From a checkpoint of a small image classifier.
Training: batches of 128, held-out accuracy 99%.
Data: trained on capsule endoscopy frames (Kvasir-Capsule), 42238 training examples, 34.2 epochs.
Rows from block 3 of a small image classifier, named by matrix and row number. Rows with one number belong to one channel. Each number is 500 + 50 x the weight over its row's rms, rounded and kept within 0 to 999. All counts start at 0. Numbers have three digits each. After the name is the row's rms in percent of the matrix's.
After each channel's rows are labels from the 100 images, of 14976, where the channel reaches its highest value: "patch colour" is the nearest of a few named colours to the mean colour under the peak. Only what is clearly more common there than usual is listed. The data: capsule endoscopy frames (Kvasir-Capsule).
# convs1: grouped (8 groups) 3x3 conv, stride 2 (model.blocks.3.convs.1.weight, 128x16x3x3, each kernel summed), inputs within the group 0-15
# convs2: expand pointwise conv (model.blocks.3.convs.2.weight, 256x128x1x1, transposed), outputs 0-51

convs1.89 095:475542459421458475503578506528542482435460496611
convs2.89 102:443495519530515512595527499565568417549455613525523530565558595462445525500392468446456337523528526454406495438486499511498397476449451436525481472590439510
patch colour: black

convs1.32 135:486501586449529538468514590522439495428420549489
convs2.32 106:475463472571560510465595492526594406575498425553439472476467544560494611543552529538508488514587492465423584420455430486519468474523370506462442527426503500
patch colour: orange

convs1.50 057:449432548456527564526410502461438554505471493576
convs2.50 100:449518476494570450525497510507539474585524494586575416461538501516504481443502463506545524542509520489546465576492486444540579511474502470590493453478503427
patch colour: black

convs1.53 096:469438441448509617445531576460508521497496451469
convs2.53 103:398545506607428501488492402512402450433463505496497541483644593472484622390443485554542588458481541550564581486504559608524567466575501468620586461496541515
patch colour: black

convs1.18 115:530415481512437462470502520612528487496497604480
convs2.18 098:582528439466452463516591477530440490527494605509513541441458579640596540598515497493528481521502514632503556435582484502505494438426480535466490473496496459
patch colour: black

convs1.97 139:535521460467525554601432431476516501567423500537
convs2.97 094:582465523624496441477546566399455546458510442452523554652451503574474522474555442564479497559571525455493439476456363505535521483612414514528646543496581480
patch colour: orange

convs1.33 113:386574456523507531616476445495486508494479486493
convs2.33 104:607495569502550492438380478509451453509479443364529560452452511470498550553492521395607506470503555504501491534430434449531518500517567513493466469442442451
patch colour: black

convs1.88 106:628461481525465512472497483559569513504487453412
convs2.88 101:434521473532532480496493532478480462488546561412471498402501475535507470601473503524493528530524461490504503561526496498532442539479557516476540531548533464
patch colour: pink

convs1.20 041:480516472558524423534495559548445468475528430394
convs2.20 095:512463493549487508558531474484547501487528427573557445604481445539440415492574489529452379473529519574468463589470498536536549463428524647442526482496499495
patch colour: orange

convs1.76 054:558531593497469472431450503487536426469548427548
convs2.76 096:505513535470485515498514511524513448550555510464498491506554462545449547604539451512445606568585539546498516403457532563512466524501553504582519450533536566
patch colour: black

convs1.116 097:483549604504486497422429490462499423490448569509
convs2.116 095:580523515510554581553524515458428483448464512517503508464502537510556576449503465489532540542535572612479555530502463540502614520492526438491433418530520458
patch colour: black

convs1.112 064:481537563454411470466462486545504438458461466600
convs2.112 103:526520471558485508403458566493527587575449510418543460504441546419544486418615560544533521471536508513502450496535419676457640467485518460518455555609457522
patch colour: black

convs1.72 052:580523522468434501467486557466485416452604481472
convs2.72 102:517520412453491496466552517485505525457548543468440528541508463470504429463417472501536504491482526469549526537423474541480514526445531454539516430484416538
patch colour: black

convs1.66 109:586520587535434482517480508467562486413537524442
convs2.66 096:489446485482508479481475557512400510501540437492494425486448489534453453474486555393525442436494498583499534527522519383572456468446364502450559464427512558
patch colour: black

convs1.34 073:476531536539433500562553516474357532501468477479
convs2.34 103:469592424475524459495459581450415484572500398578545458507525475599505526456577439419490550478490482577487443523445443491530595440568555557513523478413566497
patch colour: orange

convs1.104 090:501482490606579458476494486433529465436434435518
convs2.104 096:552551466579489448521532440485432489470495634589499501541520460464451564528557540353503553484528552541544527544647459500443540431537548485501347494497455491
patch colour: black

convs1.19 152:537501433459494490521494548370556538475532580499
convs2.19 101:493458489565515515506555434493473467463428543501559566482467473472529525488514481560520437480453491543458503434476618437408485449523496531477369530540519526
patch colour: black

convs1.96 091:517491509491522518622523431461506479443423451569
convs2.96 090:583443560424551487560487482475506507486471604468507537529484597544518507535575562518502427609470420544514484604442408524522517526461508436603536556501455586
patch colour: orange

convs1.108 142:439485576492541569438605481500505470438514445482
convs2.108 106:541482563451462492472487456474509552416525386454479476497430468543473496404518444442496662504479478481589517525427438488456453460477523546484407450629500477
patch colour: grey

convs1.94 114:601570433514513485486479478512522486385465465547
convs2.94 099:570446511441470488539554447478450495484522602533476426601497481475402484411381550542505357530444470465500428493518508550502488417548529651452524444543453472
patch colour: orange

convs1.65 046:593495603532453530489470468478531536584545448500
convs2.65 092:531519437384459559502501531539494481436492440535454479515518515554557456444478563545498458439465563422454536439486558485501459493502551523445543517464470487
patch colour: orange

convs1.10 096:555488511564470416574467582468559507525450500439
convs2.10 104:477526457394521453514495516536507480507434406377548485480570445425491566564402559471480517484446531533521430524540527466518521502407568457531531527421451462
patch colour: orange

convs1.22 063:428564508557542472547515387472516514522519450429
convs2.22 097:491523362497441518515412441518423510429493417431605552463502408550540530491519471565486529476536470445551407653411476457453473521397387543493497613517534452
patch colour: orange

convs1.67 069:597546515469503466471488549504500442474619433497
convs2.67 083:484553519534468460502522475452485532513472441531487514576493514459483509537404452513441552528555463458519460454542589546515463502477482453444434467508483468
patch colour: black

convs1.78 090:598533584497477461484555507549554421447499464466
convs2.78 093:489470551550503474475452532468460535446454456499506472539447467520499439416495482627553482522515479524567553474524609452471442447534569485479537565473555500
patch colour: black

convs1.77 073:553564558498509532478447445500634508458500480454
convs2.77 107:499466431500513474497483458497531489487497437451470488544458474549508469508476516444502482547500486516492477478523480497528598477520415478602540460492508516
patch colour: black

convs1.11 133:579477412511513474426619483505487483527525528544
convs2.11 099:531494499501531499506416520559506475527482484581514590524554485519562553451529537533471534470524428495493512530501492484453506486485572587444491511594481507
patch colour: black

convs1.9 082:494495451503489488461441498503527416582543519625
convs2.9 104:474459585501499498505511445491505486507450493519514459522474536449604536541452528485459433454484478524454450494522427514534457404500562498510470427565583417
patch colour: black

convs1.125 090:496510459513495458496377485544473458522460618476
convs2.125 101:477477411555462485587489480459534425582433500539530523502430468460511475437498475484483459482406515568532472428527445542440535544516522475567522546473486513
patch colour: orange