config.yaml
arch: "resnext"
model: "image classifier"
dataset: "capsule endoscopy frames (Kvasir-Capsule)"
train_examples: 42238
image_size: 48
crop_scale_min: 0.7
horizontal_flip: true
translate: 0.06
targets: ["finding"]
num_classes: 11
norm: "groupnorm"
hidden_act: "relu"
weight_standardization: false
depths: [3, 6, 6]
kernel_size: 3
stem: "deep"
avg_pool_shortcut: false
dropout: 0.05
widths: [128, 256, 512]
mixing: "cutmix"
loss: "cross_entropy"
init: "trunc_normal_002"
residual_init: "scaled_by_depth"
optimizer: "muon"
muon_scale: "match_rms_adamw"
learning_rate: 0.0021
momentum: 0.95
nesterov: true
orthogonalizer: "polar_express"
adamw_lr_other_params: 0.0013
max_grad_norm: 0.5
ema_decay: 0.995
max_steps: 11300
batch_size: 128
epochs: 34.2
lr_schedule: "poly"
final_lr_fraction: 0
warmup_steps: 1130
weight_decay: 0.2
adamw_weight_decay_other_params: 0.01
Rows from block 4 of a small image classifier, named by matrix and row number. Rows with one number belong to one channel. Each number is 500 + 40 x the weight over its row's rms, rounded and kept within 0 to 999. All counts start at 0. Numbers have three digits each.
After each channel's rows are labels from the 100 images, of 14976, where the channel reaches its highest value: "top examples" is what is common among them; "place" is the part of the image that holds the peak. Only what is clearly more common there than usual is listed. The data: capsule endoscopy frames (Kvasir-Capsule).
# convs1: grouped (8 groups) 3x3 conv (model.blocks.4.convs.1.weight, 128x16x3x3, each kernel summed), inputs within the group 0-15
# convs2: expand pointwise conv (model.blocks.4.convs.2.weight, 256x128x1x1, transposed), outputs 0-85

convs1.10:470532410541499531522587497521489496460535490463
convs2.10:477553516520458528513502459533571541511457454478480557534512531518530506538502531544566541529497429542575446522520450445468497479548449465460495493535508451574518556555542461515453443474509553472547476599430578513521536407513467453549493472537452450506487515
top examples: finding: ileocecal valve
place: bottom right

convs1.96:544532465466500447452559579475487480514522527448
convs2.96:533546547512450438524498416453475479532533515454573526492492547484464406580591534501482572519502527478486424584486535451568516534514473462436496530460494461535492514530464432497510511499500513447504432433561472476581508456506467514485460546488521498460529561
top examples: finding: reduced mucosal view
place: middle right

convs1.12:500504407535450464443534541502543522536474494461
convs2.12:449544512527407523515498494505558496561502562503582582525481531523517519473498494491590578487493519503539506534612540504534488490500472576466481464481474495449519570569510497548587520561526517555491501512445517532552498522479446470537581517550551467545458491
top examples: finding: ileocecal valve
place: top right

convs1.98:556529463451464495423560551482483533517506484455
convs2.98:464454516524455549496423418446446513493448609430567536493484495498472433460504520537447575492464518531510417559496578454447523482431496605554529479480496438523568474489497434469489529498479475560467468374556477523606493496416477530573521528515446467516530444
top examples: finding: reduced mucosal view
place: middle right

convs1.34:441466554499455578460459464520468508524542462511
convs2.34:472474453399434492532474479479494485494500536430566533486474506462515547585462504440502480481519574447471455499494547439482542499453563491525494448436480518584489495502503552474522488517505475553479509606517518502514542521470458543478534450499445566501487500
top examples: finding: ileocecal valve; finding: lymphangiectasia; finding: foreign body
place: bottom right

convs1.38:567483504531479504499468479545444549404468489490
convs2.38:504494526558477517471500475500514508549527527416551541485540553581496525445515463433517397483525503603511478536475513462541469532505438521554554496532510509567483509495488499424512519530472541559533509521412475467491567512465575578478384471540505540505468456
top examples: finding: ileocecal valve
place: bottom right

convs1.30:453504455508459518481549479420503530505558572489
convs2.30:564549482468499593502483475529555479506521535506496510478464517485544438469491530486513523563515466441436468595490468491507487453507462474474479469471568462430479481556489487551596488419532472550526460477514475561470494510532504514534465453483519508550489525
top examples: finding: reduced mucosal view
place: top right; top centre

convs1.105:469492526466458418494526464574482535481502494570
convs2.105:533456469516476517523517561494494510500477527513447517527499508542486490503483474477520436501581504569483605522465530476413466509499461499499558450462469553569535513509519507540532532523530474477508503554604490465561487532456553550611468437477557499530517429
top examples: finding: foreign body
place: centre

convs1.15:545455445480500516464416528553532548513515467535
convs2.15:454524528589509580470479519533494516492572473482478524502561521492466485533509501533550493498465533418547501494502439555472640481493497521549475540432409499502521504520453467544532465475486457531487484437526470476433452571524486512501501471460525486517524564
top examples: finding: reduced mucosal view
place: bottom left

convs1.6:453461512488469517471463556544471530563561553467
convs2.6:427467597547456471510481465494457510471479522491613522458495468473498450595508454501496482515398471479462490493401499522516511453445508506527469543449430573510521529535511454529462498472471473490458525500461578542477516529536470531430479487498431529496545553
top examples: finding: pylorus
place: bottom left

convs1.9:557462508454499521472515523523434476576500484428
convs2.9:501497522497547494504510491481507489471470498452446548580510517544551508451464542466461461479486484467528575461481520472562515546477541500520545529511581438509545527485490421474534487506517538473511561553561493565507573475523620527555462526568494509553504516
top examples: finding: ileocecal valve
place: top left; bottom left

convs1.37:464538505496465548498486501514460422528602503498
convs2.37:477594468556525484481613492607516529454533459492484539504430486499525459520576480504538500550505472404496469544508499471469500486588432467459491497497567541487476463503522509449521441453519489511508478581510477445550551544507582564443524528509502473540595558
top examples: finding: ileocecal valve
place: bottom right

convs1.63:520509516554517446449521501508530568457482410499
convs2.63:418527529532486473532519490440555469576513475551503490483490497488519482475503555485527567477458473526549525553510527502427484499518462414530574489472487465485521479488521521546468561512544455464532536536491558619416493551455491540535432497483517506544547504
top examples: finding: angiectasia
place: bottom right

convs1.61:528492496561444491476523504451546552432453451487
convs2.61:473581427519513516499531567471530451495532487467502467513473535481457539445468511487501604542476466493507547415547471476467506472455524564485483495471458481506510494546515505534487514507519468462469515422491499590459497458481436473461559479474452542497549498
top examples: finding: angiectasia
place: bottom left

convs1.91:448450454519545495507495569491552473478426460502
convs2.91:517495470433525565482472437470585521543584573562555511532491470464529506576561543499601490557477497530512512527512581519503457510457536467562517557579535574480480551518474540533450543494519459522574490449523514489366437476531522489451490568521515550479491446
top examples: finding: ileocecal valve
place: bottom right