config.yaml
crop_scale_min: 0.7
targets: ["finding"]
learning_rate: 0.0021
lr_schedule: "poly"
Rows from block 4 of a small image classifier, named by matrix and row number. Rows with one number belong to one channel. Each number is 500 + 50 x the weight over its row's rms, rounded and kept within 0 to 999. All counts start at 0. Numbers have three digits each.
After each channel's rows are labels from the 100 images, of 14976, where the channel reaches its highest value: "top examples" is what is common among them. Only what is clearly more common there than usual is listed. The data: capsule endoscopy frames (Kvasir-Capsule).
# convs1: grouped (8 groups) 3x3 conv (model.blocks.4.convs.1.weight, 128x16x3x3, each kernel summed), inputs within the group 0-15
# convs2: expand pointwise conv (model.blocks.4.convs.2.weight, 256x128x1x1, transposed), outputs 0-85

convs1.118:517579510513430445535493540408513445496567490421
convs2.118:398477529400473483466418513444517594446515479556451431557513546500518599549510532524542502466559495388552419458443442477575470541525459509623468498470554495473492447386474475453543495514487512521498541560434467626541435539497654463544483439401502543561433513
top examples: finding: ulcer

convs1.120:521520505470526479467555369414506528511569464538
convs2.120:506435442456446505531514576533455494589512578503499428494490486493518416433404477410476470536507386424441478510521491490589471461438545410582495561477470393562478509440481445503479488557482437597445546413544599441506476459576437554553603428531479551557568429
top examples: finding: pylorus

convs1.69:428506488407488438425538522480465528564560463555
convs2.69:438552517448516483475507585441554598471479427470572502633520502482556443534546480599518485486496532578468460579451452599462578512501552555555507512487468529522510556597522511475478546481539453591529545527509577511508503585485518506510531490485482497532512535
top examples: finding: ileocecal valve

convs1.75:502420503407467448416565555515475479446518548502
convs2.75:493500471399473551568569509495530436399466465451546488539504516548461435509523416581498552522479449522526449579590535482556475451488480618539414460520533570533524522523509370537517441481506545524433509393533540438513501386534542489556560469553474496496526511
top examples: finding: reduced mucosal view

convs1.117:539478540477409588547465527464504486413507483580
convs2.117:452494543579478464461584533485573530541562456474521464481556466509493488429532510483496550536547507521474489573563493535565558499480520523524516472485416426459494551627483569417604427462475565490536464579584476507496549539492485542554504515573576486512507532
top examples: finding: ileocecal valve

convs1.109:534519561555420479407481548542449553496515439452
convs2.109:557510406502453548553535507409489554419514479438441525589450446528505555410524556560428501515415452544486570424438563499526430464509524506563528475430509555492413510460536544545497495518554501473582446552472533425427469526442504488533479505461584505574531538
top examples: finding: ileocecal valve; finding: foreign body

convs1.14:606390467514541519481462489559584485498483490514
convs2.14:480467579516511525487370501452490489494480449518550548492487604522470547543529444488488482507499507412515484476388411470508436452441560404548544458545559423384458524522532522519533462563496599533506543483418495498505500627537493530558464474542570479453520543
top examples: finding: foreign body

convs1.1:510453442479533421444469556532447508605514530442
convs2.1:516546493531555515503436432611565604573520488466456493667512476512405465554422574545555531470453528539512625517452465441557468498486512590488461516440534495523571547449463525550572491475505515467493511478598472474548456486498438538375534489427417442489491508
top examples: finding: foreign body; finding: reduced mucosal view

convs1.99:448506496589504411444559437529460568522547476482
convs2.99:522557510495440567525421591536487510439498470487472427495535489571457424443465481485525447525519482454469458481468579437525521534526509535578657538476530513683517534429487566508472453397466569519445488522505522529457502625443438533448487530383467490505488542
top examples: finding: ileocecal valve; finding: foreign body

convs1.50:502526535525514580466532468361477511481446457449
convs2.50:482446467514528446555541524616447538527476492463465533525452466479444507420457496543496442465524538492451483513409508510495488482479598470598532539419517469437498552500478478516531468531522563466531464546415508412402485505445475554454498521553571539457482578
top examples: finding: angiectasia

convs1.126:555506479521463405570458521502473484443609485547
convs2.126:509405497482565421537417549582497509542468501506481447526551447496458471474463548527543414493539504370445476504488579537548512546511507527505451446559504559481485456522515590381462493531541462538491554511492506509543461491549499512495486526445465469482491535
top examples: finding: blood fresh

convs1.20:489498484497536500472531480352486546503558563566
convs2.20:580478533571487556488444477461444581450525593435525494606566453512595452447498525407473515447414447454651377485537510459440494529501441540464522506511606485524582457459482497534515481392502497493461470511453404450579448477474452489446461447488514498503482414
top examples: finding: ileocecal valve

convs1.72:526519492426447399441550552478528487411507541519
convs2.72:438514480455461482459454447624431434452401364492547514438513474498451414562513520547445465469550467493513415517486583511499436525420504472519480489672437467520435444518421508438577459450467471500477492516391459408571530456499533471440540538559494540447421533
top examples: finding: reduced mucosal view

convs1.66:479509493545479558528390403494504504544545431553
convs2.66:550530524458431483455646536504508445508467598587558488499511548527494533450528502502409499563485432537468488478434531527504489523497521415468529541513455516359472556539506514524540524506555505449432544629444532507429525468447467516545536481451431531498515451
top examples: finding: ileocecal valve

convs1.43:476455588484488476435495387503562483579476501529
convs2.43:514396416504524521485490510469543543421453461490559493458576461497492456541508474505413439467522527480547508522536454548504464463446500500436415487491479568463461475491517485562454524543425494478480417450498436471504460495557543463484545424508527495488499612
top examples: finding: ulcer; finding: ileocecal valve

convs1.125:545513535444392509508487551500503503461603450435
convs2.125:518453500527535484468475506620431559517508502484503518476401475515565553390496492551513379516491452518508546492500461414562441479475430519522487456387544488493459540498484552455467437432466456511554515582429449526516512510478494450477462454576636504500418520
top examples: finding: ileocecal valve

convs1.52:526412479511482555496492541437490433603453565515
convs2.52:510485441431538548538502515514503461448438690431405511609432490495504526553547520534446601542454462594471430496522520509489492485552460535494541529410403566440469507518488520481557544417435436441442475482576607374471481444616422531406551421495511465450473493
top examples: finding: ileocecal valve

convs1.67:428494486453412488461418491512489458406476561531
convs2.67:567454495504551547465561467481564540507511475610507489516548571506522473494500458592468437502603409479381538495451502532473568476499481519573515460476435455481460496467481541479527593548509510530459495494648473493473516488542507518579607566492544484515509650
top examples: finding: ileocecal valve

convs1.32:460486513508499570496505644516425426485498499470
convs2.32:539511489472472493543506524513591463480483436506425529492507497508489437600573448512479635494558439571497491558485482469524507456508512539589516535514457559545533525486451477408528432534465469596508508619527595518538470498493507570526545459481527522462515471
top examples: finding: pylorus